Rows from block 6, named by matrix and row number. Rows with one number belong to one neuron. Each number is 128 + 32 x the weight over its row's rms, rounded and kept within 0 to 255. All counts start at 0. After the name is the row's rms in percent of the matrix's.
# fc1: MLP up (model.blocks.6.mlp.fc1.weight, 1536x384), inputs 77-153
# fc2: MLP down (model.blocks.6.mlp.fc2.weight, 384x1536, transposed), outputs 77-153
fc1.311 093 [113  97 103 100 195 111 122 150 116 171 116 136 118 155 119 157 200 139 178 194 167  92 153  14 119 158 158 139 133 213  96 113 110 106  86 139  99 115 124 191 103 141  84 118  76 178 126  63 173 141 116 109 159 175 119 150 121 129 160 137 162 117 123 117 174 125 118 138 123 184  75 120 130 189 112  76 111]
fc2.311 081 [ 57 122 105 165 139 149 166 210 159  91 132 138 165  73 117  95 159 106 124  95 127 127 125 130 119  83 159  97  91 106 129 155 112 111 136 146 126 141  67 107  97 141 153  74 192 130 121 122  78 132  72 119 101  80 175 137 137 116 156  91 130  99 154 123  79 120 150 110 178 191 132 159 160 155 118 176 226]
fc1.312 094 [ 85 100 110 151 108 164 102 133 216  82  99 118 126 134 138 141 140 150 135  17  95 174 112 141 130 146 152 181 113  61 147  84  95 126  74  78  94 162  79 121 127 107  75 154 159 100  96  93 122  63 129 144  60 117 150 117 114  89 117  93 122 169  94 132 182  90 103 176 121 130 166 100 114 138 104 137  79]
fc2.312 069 [206 167 128 123 142  69  84 163  88  87 176 126 112 183  95 139 131 116 118 184 104  59 129 106  88 190 143 157 117 110 108  99 163 145 108 139 118 162 155 120 133 105 152 104 184 193 138 151  94 146 151 123 107 141 115 153 136 120 131 163 116  65 108 119 117 122 149 170 127 153 116 132  84 133 131 168 102]
fc1.313 092 [164 176  93  62  58 179 174  52 120 107 121 108 113 145  72 115 132 142 105 101  77 114 136 160 156 135 129 150 135  91 152 157  91 111 105 127 136 158 109 155 115 166 118 188 153 190 176 133 121  62 150 136 139 149 140 130 114 136  93 178 183 174  99 185 130 123 116 106 140 144  68  66  88 126 136  82  96]
fc2.313 061 [136 149 119 102 111 134 177 135 103  64 166 214 148 193 127  90 170 112 155 137 197 110 144 136  62 168 161 126 167 108 139 201 142 134  86 183 126 145  64  80 146 122  75 121  82  68 147 123 151 136  84 157 149 154  93  59 103 137 124 144 121 109 124 143 135 137 151 117 108 126 163 187 173 170  93 106 192]
fc1.314 101 [ 85  87 103 103 127  87 100  98 170  63 123 102 117 120 193 137 100 104  95 151 160 169 131 125  75 127 162 118  74 113 114 117 105 144 104 116  89 188 135 160 128 108 118 145 229 106 148 196 128  82 119 127 154 132 148 151 140 101 110 109  89 112 128 113 144 133 132 108 117 131 120 120  75 156 152 130  89]
fc2.314 093 [125  69 164 145  93 144 150 164 123 183 123 158 113 100 103 112 172 143 140 158 162  88 103 132 139  83 121 119  82 104  98 157 134 166 103 139 145 147  54 143  84 209 159 155 116 166 142 131 119 117  75 153 124  89  55 172 108 126 157  98 160 182 138 162  88 141 131  77 111 170 158 212 134 131 106 137 140]
fc1.315 091 [ 57 157 144 214  96 152 110 166  90 100 168 127 131 139  88 152  84 141 184 155 152 156 109 150  94  89 121  88  89  92 136 183 135 145  91  89 111  91 107  96 181 139 105 119 150 130 148 124  98  84 137 105  81 169 103 101 146 115  85 102 116 102  84  79  91 108  84  73 142 194 122 118 113 122 117 123 128]
fc2.315 126 [134 154 130 106 115  78 134 168 167 153 120 166 134 132  89 139  93 136 116 140 136 131 153 101 148 181 107 150 149  73  87  77  76  44 150 144 106 185  87 157 118  79 170  47 194 166 113 156  96 173 141 125  96 141 116 164  96 146 163 171 122 198 205 156 101 251 114 126 114  87 169 104 103 127 124 149 129]
fc1.316 098 [ 89 143 127 119 136 116  59 226 132  90 131 157 129  94 167 124  89 184 145  87 127  92 151 146 181  99 131 156 141  92 114 169 106 101  72  99 118 145 148 127 116  92 113 115  92 105 162  95 112  93 169 112 145  95 125 106 153 119 131 108 151 157 121 177 176 130  93 138 116 130 144 124 126 140 138 163  91]
fc2.316 086 [155 138 169 165  61 124 129 102 125 130 134 160 135 126 121 110 118  75 106  72 156  81 125 126  88 102  83 134 160 141 139 113 173 109 135 175 101 127 120 199 144 134  81 172 163 132 101 156 118 164 106 101 149 151 127 106 169 109 119 146 150 110  97 100 136 127 176 148 149 156 128 160 157 158 136 129 132]
fc1.317 109 [107 125 149  80 140  93 113 107 166 165 153 151  82 130 133  90 161 130  95 121 147 146  94 125 119 125 140 156 104 168 160 167  37 138 167 161 119 147 150 110 153 132 116 157 129 111 145 147 146  82 119  87 138 166 121  61 121 113 118 115 107 107 173 133  98 154 137 150 165 147 178 149 133 123 146 138 128]
fc2.317 092 [141 187  99  57 158 165 122 128 134 123 124 111 163 144 143 181 159 129 143  56 168 123 204 154 130 146 129 106 138 162 193 137 142  82  94 131  99 112 173  98 147 131 112 143  94 133 126  70  96 147 112 171 130 142 130 166 135 150  78 108 172  90 127 129 104 124 146  83  99  79 128 136 135 139 126 106 146]
fc1.318 103 [ 73 126 153 108 119  97 122  35 175 171 104  99 102 147 131  97 162 149 169 121 150 146 166 138 120 123 153 156 116 122 152 132 168  78 138 115 160 100 223  86 101  98  69 100 166 118 118  93 141 145 145  84 175 124 139 175 129  75 107 118 138 126 105 104 133 136 149  53 138 123 155 156  86  75 140  71 128]
fc2.318 135 [147 148 182 153 142 131 126 152 136 182 156 102 146 127  91 184 194 108 140 142 213 139 139 100  96  66 122 132 168 128 108 139  92 113  97 146  65 165 121  87 141  92 189  79 124 128 110 138 153 133 156 139 111  95 159 121 118 143 140  87 172 170 125 134 130 109 151 143 166 132  88 129 130 200 122  93  91]
fc1.319 103 [146 133 131 147 141 127 103 150 119  98 167 111 171  96 163 126 108  87 119 145 130  80 134 123 112 119 137  92 147 142  81 141  86 119 133 111  82 135 112  97 131 128  89 172 154 144 166 154 115 150 109 120 133 106  84 212 153 172 162 111 103  69  92 117  97 159 133 112 151 129 146 128  86 177 106 118 105]
fc2.319 087 [150 148 170 131 110 178  90 120 139 121 128 127  85 121  92 102 142 156 167 127 136 170  72 102 112 119 120 107 149  91 132 104 141 154 117 133 149 153 147 155 126 120  72 201  80 124 100 142 108 101 131 172 108 169 144 113 117 139 132 101 144 188 183 126 127 150 134  98 184  88  94 133  86 106 123 163  92]
fc1.320 108 [ 70 166  58 168 173 142  91 172 109 113 150 148 126 160 155 138  87 150  88 121 137 107  93 174 104  55 154 197 112 110  88 156 164 152 112 134 144  70 149 138 102 139 109 135 174 105 133 128  94 128 147 149 141 126 123 176 178 129 150 147 158  94 144 150 191 117 104 116  89 161 121 146 156  88 154  88 109]
fc2.320 116 [146 103 108 113 141 118 124 118 160 149 175  72 149 109 109 123 114  88 143 109 119 147  92 123 146 111  80 120 124 141 122 136 154  88  42 154 129 125  82 131 126 127 209  92 108 171 117 179 136  93 122 136  83 123 181 114 172 126 119 168 103  93 104 113 170 111 134 126 130 114  99  79 152 125 181  82 154]
fc1.321 095 [105  93 154 117 123 149 180 147 130 159 141  60 157 137 184 157 101 107 142 116 154 140 120 149 189 130 110 168 141 127  78  92 148  71  76 118 119 173 146 192 116 113 109 198 102  99  62  73  50 123 101 103 161 130 159 181 156 152 146 136 112 121 111 132  89 223 184 150 119 122 144  84 144  89 153  71 135]
fc2.321 089 [171 133 108  96  97 145 105 169 129  95 139 114 134 129  82 109 144 131 112 130 152 104 154 149  90 108 100 158 131 146 174 151  84 135 151  77 103  75 103 178 146 108 168 139 145 133  79 132 179 136 115 172 187 137 157 124  46 164 147 174 143 134 150 120  99 139 109 156 104 109 135 181 127 186 138 175 151]
fc1.322 100 [138 117 123 189 138 119 124 135  82 132  92 140 156 139  96 159 181  93 149  89 118 112 130 119 123  91 149 136 151 141 187  75  56  76 130 105  51 133 119 136 184 143 107 107 155 180  91 123 148 106 152 176 114 117 197  71 118 156  82 160 137 138  84 109 129 118 104 107 152  99 119 125 145 152 129 100 162]
fc2.322 137 [162 170 165 163 125 122 180 147  94 214 142 117 118 129 126  84  74 131  71 106 158 202 114 191 125 176 126 101 137 147 136 146 129 172 125  92 139 148 127 138 101 151 121 157  66 107 169 157 114 159 139 156  88 122  94 139 165 132  96 178  50 124 130 188 122 163  94 187  77  76 104  95 114 147 139 114  90]
fc1.323 095 [107 150 153 151 120 105  86 174 122  99 114  97 104  37 182 107 144 105 150 119 121 108 145  72 155 132 124 157 128 183  90 160 192 114 110 107 110  92 161 137 115 151  85  50  99 113 150 118 182  95 109 177 127 163 159 145 124 117 113  88 132 116 102 130 123  65 207 163 140 150 101  91 142 147 149 114 122]
fc2.323 105 [167 167  97 115 114 175 147 132 163  79  74 124 168  91 101  93 153  91 170 122  99 151 143 121 167 127 137  57 202 139 111  45  82 157 170 135 152  78 176 107 177 114 107 150 136 148  93 191 130  99 116 123 121 115 211  85 155 140 107 107  82 146 137 122 162 151 114  95 109 105 166 112 111 112 112  72 167]
fc1.324 092 [147 108 133 137 125 140 110 146 134 170 102 151  69 123 131 157  88 143 133 123 148  73 166  92 139 127 135 122 144 135 105 127 137 117 153 181  93 141  83  92  91 110  77 105 161 140 143  45 109 108 153 173 125 184 164  47  91 111  92 121 158 148 129  94 105 198 162 144 182 145 146  86 109 127 178 113 138]
fc2.324 084 [ 63 150 120 172 126  86 128  52 172  67 139 118  81 109  65 136 133 111 129 117 166 166  92 111 176 170 104 197 150 134 162 106 111 156 172 136 135  17 188 105 122 148 135  96  76 125 127 163  95 179  94 101 144  93 148 146 141 146 115  94 124 110 109 171 114  96  59 158 122  64  93 204 139 178 135 129 138]
fc1.325 103 [119 129 223  97 144 161 122  78 108  80 150 191  86 141 160 120  92 168 138 102 137 158  94 122 146 143 158 154 120 175 103 121 116 142 187  88 196 102 184  94  66 108 192 150 157  92  90 157 150 109  81 122 172 121 132 157  78  88 160 117  90 179 119 144 103 125 125  39 177 135 105 205  76 126  46 112 101]
fc2.325 101 [112 223 109 168 121 128 104 115 186 188 108 102 115 183 140  71 108  95 134  55 110 151 140 120 145 145 159  77 117  80 154 194  87 155 125 158  71 136 118 159 186 138 129 103 138 127 130 106  67 163 126 134 134 140  88  95 125  87 118 101 179 162 170 150  90 104 124 132 140  80 181  74 116 156 158  93  97]
fc1.326 102 [102  96 160 146 143 195 130 108 125 186 156 134 141 111 150  62 139  91 163 107 125 164 108 114  90 102 157 137 101  77  83  73  64 164 132 134 132 138 125 109 156 111 145 114 147 173 150 104 133 118 121  91 167 136  96 136 150 163  97 122 145 131  71  71 187 158 158 157 158 105  70 119 122 136 162 148 172]
fc2.326 102 [107 113  94 134 112  84 120 119 114 124 122 165 145 163 182 153 155 125 138 106 137 152 109 151 153  88 125  38 112 228 146 157 107 160 157 106 180  38 127 114 136 138 108 155 171 153 119 126  97 100 150  92 115 115 107 119 136 111  95 140 150 103 110 126 139 139 112 147 126 177 146 165 150 142 134 124 146]
fc1.327 091 [ 86 103 184 151 108 158 178 131 123 109 109 167 112  94  99 141  96 173 184 102 113 122  97 100 108 109 111 101 189 155 119 121 115 104 142 139  82 106  68 163 134 134 124 113 151  90 117  70 146 121  97 105 146 131  72 180 174 130 130  83 136  64 175 149 109  71 139 121 184 135 178 103 140 148 116  92 121]
fc2.327 074 [138  84  85 149 147 150  77 114 112  86 153 101 140 143  93 156 179 155 103 186 116 169 172 158 130 117  71 121 111  85 145  95 125 152 129 166 180 128 130  87 154 145 175 116 138 166 126 164 179 173 130 156 106 180 131  61  97 111 143 109 137  86 132 112  75 153 170 134 154 148 127  71 153  92 115 163 114]
fc1.328 099 [119  97  63 175 108 145 105 132 157 134 163  93  83 163 112 170  97  40  68 110 119 136  87 152 100 130 121 160 123  92 176 121 165 137 118 156 107 101 177 116  76 121 132 101 121 133 122 144 157  98 157 107 128 135 103 108 133 139 142  98  78 112 129 114 109 151 108 132 128 139 187 110 174  88 109 149 183]
fc2.328 105 [140 147  98  80 130  78 114  83  99 109 106 101 121  63 189 132 114 155 169  71 174 121 129 180 190 183 149 124  97 117 116  99 109  94 110 134 128 108 135  87 134 117 119 126 168 136 123 111 176 103 172 155 115 134  47  65 170 127 115 192 102 105 129 158  99 105 120 159 127 151 100  86  97 141  78 107 166]
fc1.329 108 [152 107 117  74 128 115 112 131 120 103 157 148 186 105 179  89 157  72 184 160 150 118  66 103 150 119 130 172 146 110 120  78 207 124 164 104 113 108 170 137 105  94 142 146 105  73 102 136  91  74 158 156  99 145  64 165 125 119 167 143 113 125  74 161 138 158 107  96 147  92 127  87 147 160 145 220 148]
fc2.329 104 [ 91 143 170 108 108 101 148 148 187 100 111 160 116 178 151 199 111  96  82 125 110 142 137 161 123 145 119 136 139 130 179  98  79  79 110 140  94  91  89 137 148 134 123 145 116  88 146 147 128 155 108 137 179 153 106  63 120 130 156  99 167 146 154 106  80 145 117 112 106 101 122 143 134 194  94 139 159]
fc1.330 103 [175 162 132 193 138 144  97 121 118 101 161 153 151  92  85 126  77 157 198  96 169 114 142 151 120 126  96 129 131 132 108 143 144 138  96 109 115  78 202 120  60 148 111 161 161  86 107 151 144 137 100  85 136 134 107 108  96 155 160  80 145 126 107 134  97 177 134 129 199 110  91 152 122 110 181  76 159]
fc2.330 122 [120 141 154 187 187 133 153  82 108 124 134 157  87 153 185 124 156 172  99 123 147  63 175 112 124 161 112  86 145 180 167 140 173  70 173 144  97  90 111 160 134 121 124 129 175 108  99  82 105 155 138 115 136 175 122 181 101 119  80 175 118 137 188 133 147 136 100  60 173  71  47  75 103 179 119  63  90]
fc1.331 096 [193 110 123 119  93 117 126  74 128 163 168 122  84 119 192 176 137  90 168 128 101 149 134 156 117 100  78 146  61  56 188 114 117  98 155 126 133 142  88 154 155 161 187 111  95 125 124 182 166 164 136 108 122 146 150 149 168 114 100 132  99  76  91 112 105  35 144  99 116 169 131 163 149 145 116 119 147]
fc2.331 086 [101 156 123 111 169 149  98 193  46 139 139 166 150  85 135 126 130 144 162 136  95  73 132  71 125  47 103 136 199 223 125 140 176 202 101 163 112 125 114  90 163 113 111 124  92 145 103 129 146 124 152  84 154 193 176 203 120 128  81 135 125 194 184 142  99 146  92 120 114  93 126 100  84  83 120 145 139]