config.yaml
arch: "resmlp"
model: "image classifier"
dataset: "capsule endoscopy frames (Kvasir-Capsule)"
train_examples: 42238
image_size: 48
crop_scale_min: 1
horizontal_flip: true
targets: ["finding"]
num_classes: 11
norm: "layernorm"
norm_position: "pre"
hidden_act: "gelu"
mlp_ratio: 4
parallel_block: false
inner_norm: false
patch_size: [4, 4]
conv_stem: false
layers: 12
width: 384
loss: "cross_entropy"
init: "orthogonal"
residual_init: "none"
optimizer: "normuon"
muon_scale: "match_rms_adamw"
learning_rate: 0.0015
momentum: 0.9
nesterov: false
orthogonalizer: "newton_schulz_5"
adamw_lr_other_params: 0.0013
max_grad_norm: 5.0
max_steps: 12000
batch_size: 64
epochs: 18.2
lr_schedule: "cosine"
final_lr_fraction: 0.1
warmup_steps: 1200
weight_decay: 0.2
adamw_weight_decay_other_params: 0.01
Rows from block 9 of a small image classifier, named by matrix and row number. Rows with one number belong to one neuron. Each number is 128 + 32 x the weight over its row's rms, rounded and kept within 0 to 255. All counts start at 0. Numbers have three digits each.
After each neuron's rows are labels from the 100 images, of 14976, where the neuron reaches its highest value: "top examples" is what is common among them. Only what is clearly more common there than usual is listed. The data: capsule endoscopy frames (Kvasir-Capsule). In brackets: how many of the 100, against the usual share in percent.
# fc1: MLP up (model.blocks.9.mlp.fc1.weight, 1536x384), inputs 0-95
# fc2: MLP down (model.blocks.9.mlp.fc2.weight, 384x1536, transposed), outputs 0-95

fc1.31:141148117127154185113105144093156071123092093136125120255172104181133119140155104111202126140115106149109144154128167168150107121157126122147136128147168098176120109174055071080128092114106170112173094128130089077060162114066057115146129128110131164106139127101125121113173135115109075107
fc2.31:113143151181074095141145102175084172131147173104161123051079135108142135122157115127098130198174110171204067084082123098116148135145147123097114151085100118095107121123174170144147155162135134181121122154070143187162101134194108094073081167075136116126105133141178130168105097168135117119
top examples: finding: pylorus (35 vs 3.4)

fc1.21:112136151159126125134136129112074077123139149125132152232103153104190148125095140132098107130140126115159123135123168162121146172080189024127087120120150136109099191101133132160140186162147138096133192122122160176080110122151124162124167124136098126103099141080123112101109102151137216130
fc2.21:128171072144138144137136109192166134121134108094142121047111091104142169145106082175128126159119137116083124150188071107094148079180069169101123130120111121169135048130110160075132107109092128136153103158109106119110080136137097090149067116093129174133103150136146086184115130129081090124
top examples: finding: reduced mucosal view (74 vs 6.2)

fc1.304:074099082152121124076123087164189167139168150096204075124121091153173131159094132117165108118112116133136119095140087103082080120112143130104147129215115129184123092118137082077137097157127105174176125097147087097121066169046143110071072171176112103088121132166107137132196105112170072079
fc2.304:107129123140121073102137080165155150097135121098123128150137119053165156109119135113185137128150092108079126133188153106114152142139153138250143142185122168088128099113121137099118124097119138161101120137184084137128090133106145078125109149094095158138131098127158095197182120114158091198
top examples: finding: reduced mucosal view (68 vs 6.2)

fc1.539:137111100171071169165121159111141096139107097065112132194121114107134078187179151170146091125151130127098164081170067131154091121160180178139149096133205164123176158171126139114227171162101152088097148080144098084130119095099122101122110169158073103191174181096121117113122084113107108132
fc2.539:125157166143168137141104150110065171056123134163103147109135160092126174088104070078106198132079095127156090136125155101105138124060147123155111124111151106071134125065122128182074104120055151112147172108106134128135144170133144189134130129118194118048098122164166128099135160093104098091
top examples: finding: pylorus (49 vs 3.4)

fc1.437:135068120144183214199121140164097145047093112140182096102102101143175118141136202125154092122106119100129112136129132144098148157109163109151165104146142192125079130120144153126116126167124136137096102172106154135182159132151115157138121085115206147101131129082141146121117164072005145144
fc2.437:100159104099132142115075117118055113145154109168097125126132089166101122103144045084151154126124116125174130106086161130155133092125147104098103198162183155154151076164119086115171135074162085162186107089158143115079091108134098162133137099168123048105200174144106137104141113101092129115
top examples: finding: ulcer (25 vs 1.6)

fc1.573:100158134155104094039107093144120092123119131129150147130152051181101025122098150099049124124129135113140111118096104121092147117105142133107114127133062095163108129120153122139100137138136218125081111107136136102104105112139137116146138115156165111097095165126115134148093080130133160169
fc2.573:141101080137177137140121147145126142108092160086145121132097143104129145125168103127186161131103121114106161185159148174172124160122177136186133060125160144120145138126115128118160132133114113152164151138122063135139115173148167106143097165108096145097134155128087131126124095129137099144
top examples: finding: reduced mucosal view (38 vs 6.2)

fc1.147:148128146162142145183192162108141135162118102137056114105067095125155146099123074132163157179102098125136129118156160137122080134134119084152104090167124035107194165151213086146148089154139126116138169119125150128166129087156124104116084138188079145125124129122114130132182134109116115124
fc2.147:103131132148130164108107139118117128162133154087159125095180141138109172139093159086094118088131075135116087091116115069146034117140138127174102200156181124126104054140128126146101192152136173172102183122073114180147086171177099164120060165103130122140119173062110156095118107133080089137
top examples: finding: ulcer (52 vs 1.6); finding: reduced mucosal view (30 vs 6.2)

fc1.114:125122146133129097130090134150141165116103119112147107121150169170154146151121153193087162168125179158119133163103126098130108140159150174160143149074099104117140107167137118141109185134161092059075144112126126203143156161118137181152099077131189178067163145082124138089155148143082158112
fc2.114:127144104068117182099170170126065105150139159143122116065114116130117100154124130085135185129156107054162102131107137126173115157128131096107083123166164139142200151131105149174131090103133179182150102113095119142153183130149130050098077176090135102118180108134081140149146090054170161112
top examples: finding: ulcer (49 vs 1.6)

fc1.81:140086089098171174125175152189121071102091129184112115156152103140133116176135141113148078132198089152106110104128163167107182112153134126143125117152084124109111104141124160153084139146167126102178042212101108116080153072167134084127093089164156131119063095102167112130152111118010120102
fc2.81:151065079098160164136120099113111173093156159088080080129096130173138125122115159155154085140146143130087156086136117117040206166200120150139043117104145091113117144138135158131169066123116172081160138143160099137121117117090101138086103052137103130081191075099178143103113115114169081121
top examples: finding: foreign body (45 vs 1.6)

fc1.231:114096141088155128131087126199142188106135159188122123110166085164138149122148179124101124165158097117100163099153139152108090131097080128111139120138096167208148095069120131208174099096116128210150100147133154129096130102117112163144111134164103131092114134101129105177178108137168132140
fc2.231:084126139132098148105099106088101096120123140105070115101130125142125129109131109143128136095151160155189106173089158114145131201113162175100147108163129113074120117168107135092086143161119141116093186109140087103188128168104133060175161114070111131136145148192147166094118116150094115110
top examples: finding: ileocecal valve (58 vs 8.8)

fc1.327:174103126127090101030151124190132104152064125110166151100172125169110128225086173117117152132074133132114105135088109113133125139102096165054078126126062087149144151108132128111128077175138109138048128106057111134179104160103125120124056124111172117132148109159177155250143133189056117129
fc2.327:114090130137147151171088178145090125129186171166150132157093150116142105065130114187118064157101074128115158134171097164114140103081189122205155121114110179167137104144150157091100175134144077134214085134148078161101100179107125097122148163112149094153141157125078070119150109124140116190
top examples: finding: reduced mucosal view (82 vs 6.2)

fc1.473:167103158120132124103103139118114041109158092136126142139116047129151166156136148113112092129093180033167097170072142099154117163128121118102106167106112106126163078120171159098082153147130131137098174149136085109139186074183103090123153179163129124151085068104087168116159149160163132162
fc2.473:108134181157170116112108075176099158140130132096137116100158160092115124118161103139129156163175141166112060147131067136101156147157123108108193153165138151190173158094102140124201100095123170173175026137110168149084111215084115199145110152114162084154097163161210145163086102192076163109
top examples: finding: ileocecal valve (28 vs 8.8)

fc1.42:111097168127128171144099137149115119121122137189190133143126178146113097201173131177101138171151126138159107169151137146078119182120143163211128178067111094149185086132135159109120119139097150097113112180098120160136183150115125148147164123079150105183129092159130156130152138202152078137
fc2.42:121091083139133100118125117122119165156076074103080157104124124135128114126103171124128137048140145029096111102149144077137079120136138133087108143186114144179126143101132112157156084117122131168196105117145160124120094134190123130102031125149144184166144188093111119154089122085095165135
top examples: finding: ulcer (55 vs 1.6)

fc1.472:128108105147111155119149125126143147179105098118109085120079099149128142122148112131109146162108096061157134109201109135162172125148114123103139089194115083135151135125136082152125114181157099152144166128142124122129113115110109116134111124157087112089110130137099172169115133105115142088
fc2.472:114127133123061114121181124109178240101086228098120146104117160088101110068087110108159096120151084052135107084164113104144084121174141132122157175121150095124124134121153157119126133183139169139144192090131126170116107140159197113145087094096096150227152197144127178131127107125119110132
top examples: finding: ulcer (59 vs 1.6)

fc1.494:152129149132133139081101119119119127183069107189125123199169061147073122165073139116139120104100100128090157083130176110097103065119139159178108129163132171123149119110163125073107177148137069157112115112105131180136125137121116097109102161127145078109156074105144106139193123127071115161
fc2.494:077136110117176115191105113165134141086174171105141138110107173151192098144151163098136093130201126131139091108156122132139165165134106083054154120124114136088122121148084138079141095119117213169153116079114130152144084124129137151119130120126112181086115137229094079142104149061100139046
top examples: finding: reduced mucosal view (50 vs 6.2)

fc1.91:146147127124132103173127129098082100154072119134148179104112158128109085156141117188126127198128134108133134156073137101097156128060116120184137160112121109094150108116164142168124127137177126153127095130098141151084171118121158109140103136094166143215156086124184141073187150121177139146
fc2.91:133153147129135155116132143128142164082091127162120114124158121147155157126120142129107140097131136129165108137082075066144116133155128156128116199174136124149131112127124132154100104135116119144174175143130182116124101164132101142142108118112092127140119120149090162157102098123086115100
top examples: finding: ulcer (34 vs 1.6)

fc1.249:129140127116145062164165115133080069121134149132134086179129119181142106098119161216155155073064121169167116079105107167199091085189088118123158187139181201159109157084132079124136117110129142092098092107120088144112164128130097148098134070146131173139167123086137085141149180101100105132
fc2.249:087116142091122137093130128081178167166145102106133152102113122116093147164179132086156112136150173136056081082126114103079111148100139182130120095091074120103099130189082096134128093119158180193230117123105141124092093097059148087095144188146138106104106111160165127099067099130116125109
top examples: finding: pylorus (58 vs 3.4)

fc1.133:114178129079134156112160108127161122110141132130155131140127066116067096124133189129106090084130185083160083090114114079133157196169139157150081133141151102056174081072117091149146199129166135084130104106171082119066179085101126119088069081184150122161146192129141176131116110124087112117
fc2.133:090139118097088093164159174145078168132101052112148149123099156158075109152124077096137139132147120134113152145113178119174158092082076106180127124119132192194125115148050132137154062195141111182117138096104071164124084102142114108122139127115162130136165079149120125090154137148125126131
top examples: finding: pylorus (26 vs 3.4)

fc1.454:139098100110116152106089167130200154132136069151106143101131111140127144122102122171160163173121123128132119109122188172137184111158137104133029115069079095165154085134101120128119128219110101092151069134135121161137180092123105158209152086132143152088131141080099162132103089145162145126
fc2.454:102166168138133154121140075095131102094147217125149153116140116129078154147134114095161144055132139141138097151106131083063101138223138077118135193116131149107122124150131130085064124085146096154110165072082170093102059086189121093103108125137151120137136132137126121100045110191124079179
top examples: finding: foreign body (43 vs 1.6); finding: reduced mucosal view (28 vs 6.2)

fc1.64:105120106128185108145205180139161135061100099115191090186142139090084178140140111141181106114149125141128148109175158148110117105157098144155132037069095129112095152137123156082099119132129039125151081175096143150132152080170092110141133101091163130156175150136082121115126129126139160160
fc2.64:172209131099118166065075090158054160164166179167057157124147098171173108112167095100073158155125147106135125154136085106091100168101144092065127179179166124114131129170157115116091125125119158124174183100101152103089176187144089180121124112131083121092088150107179163118144105110092155092
top examples: finding: ileocecal valve (39 vs 8.8)

fc1.318:118090150150127106076184133120078141143087133138118117138112161158101124105119126142117101147061137132176156154146173159091181104112135141125103106197090164169173143131180129168161116077134133118117162081200168147109015123128153134141111181125110095163101174137094145143138173152184132144
fc2.318:109136157048106136177120097162171110196136112116118144166158129124153167128108107087129164143141137185082105091121121090159112117158093098190144136091105149146076114126113133127092095140148054129131146135064066099083181087133138105069126139115168091167142067117117099157105098158111124112
top examples: finding: reduced mucosal view (25 vs 6.2)

fc1.725:160134137124134119129133182146154154131143094076109150174132138113132076118107134106137096122139143139139150139177114114079128143067092092165124130116125213132160102126161186181077142167168143102146165134104085103102151184150156109140169158115028146098081183163215094108158149085188135082
fc2.725:112168112115132159138122123125088118124091131161112107091112144095193188156131117207121147107124119151139106153103099111155112134084151141061158139147147063118170100132108124091134117083107142153142143094164165156180117133144112111142082104092176102177148075067103140141112074158162110120
top examples: finding: ileocecal valve (27 vs 8.8)

fc1.548:146053129123144150098136104168157106115140111099123125153107111107110080121151128137134128202183086119089127087107140141164143116154164132109140123094127169092152088207125137125111177126122171079177170152078086068167157125120085189145109196094124139143128098202133145141139117111164068135
fc2.548:068157143155064175146125207098049157152146137146128160151147125095098096162081059120104146165094202141117196148156178096053153126142176126177136101131157149101117123108112168100105103140131105098088136131158155154052150095076117111102125056150163123099122097112173143099109135091133121122
top examples: finding: pylorus (26 vs 3.4)

fc1.450:170116135119089123143126120166103164177211156148125100156098159123119129164115098151133115168149121162144137162139120081146098109145085130106168125094100089106122142140112167117135179125124127107164082126089186115133159076118176130124162173156128094116136164169138146119110153167155103149
fc2.450:163121117107160153139120156154102087046100116105155164103144094165100118105149087144119181046094127141140108123135160117128172144150131117151136080148204148159100101112099140116138140105113105131119135123113128144139045152150091131085076094148108118142134117069126081102133119052099152102
top examples: finding: pylorus (35 vs 3.4)

fc1.160:150140185104151146119121139090151099069127155152122238119122152072131097213128162102191127069111058183137131189167166154098178101120086144187175124162114093144161151088126144122179125147047156104133186145138102107176123124152088123145130124101100160056122086087153196115104118166098091091
fc2.160:167099130109127168060168066090158151143092094113136124057126106147143115137179142153165101158112138119140187115120118108153156163146128139144153190158167121112089125184097134140091090095178126123095148062146139086104155120134115071109139113210121095118158145204132142139128154138128195163
top examples: finding: foreign body (34 vs 1.6)

fc1.286:123151166144133123072121120136195152123083115115158152125129137046148140080215114150164162104084159078155126071094139071147140142105132119124103135125117117062142141129184088120099118125109123123108101130117119081129126119175141150146133103107160106153102130102160103180075123088169121125
fc2.286:098105057123145176099140177143174106108192136158156121124080152102089105162078153171129093092205094129109210164103184090144123192200182134189159129110152131157078127188145128156118177128141164149147134109099170117126111127085174126155141158160081161149123088126125176104140113118112129107
top examples: finding: ileocecal valve (80 vs 8.8)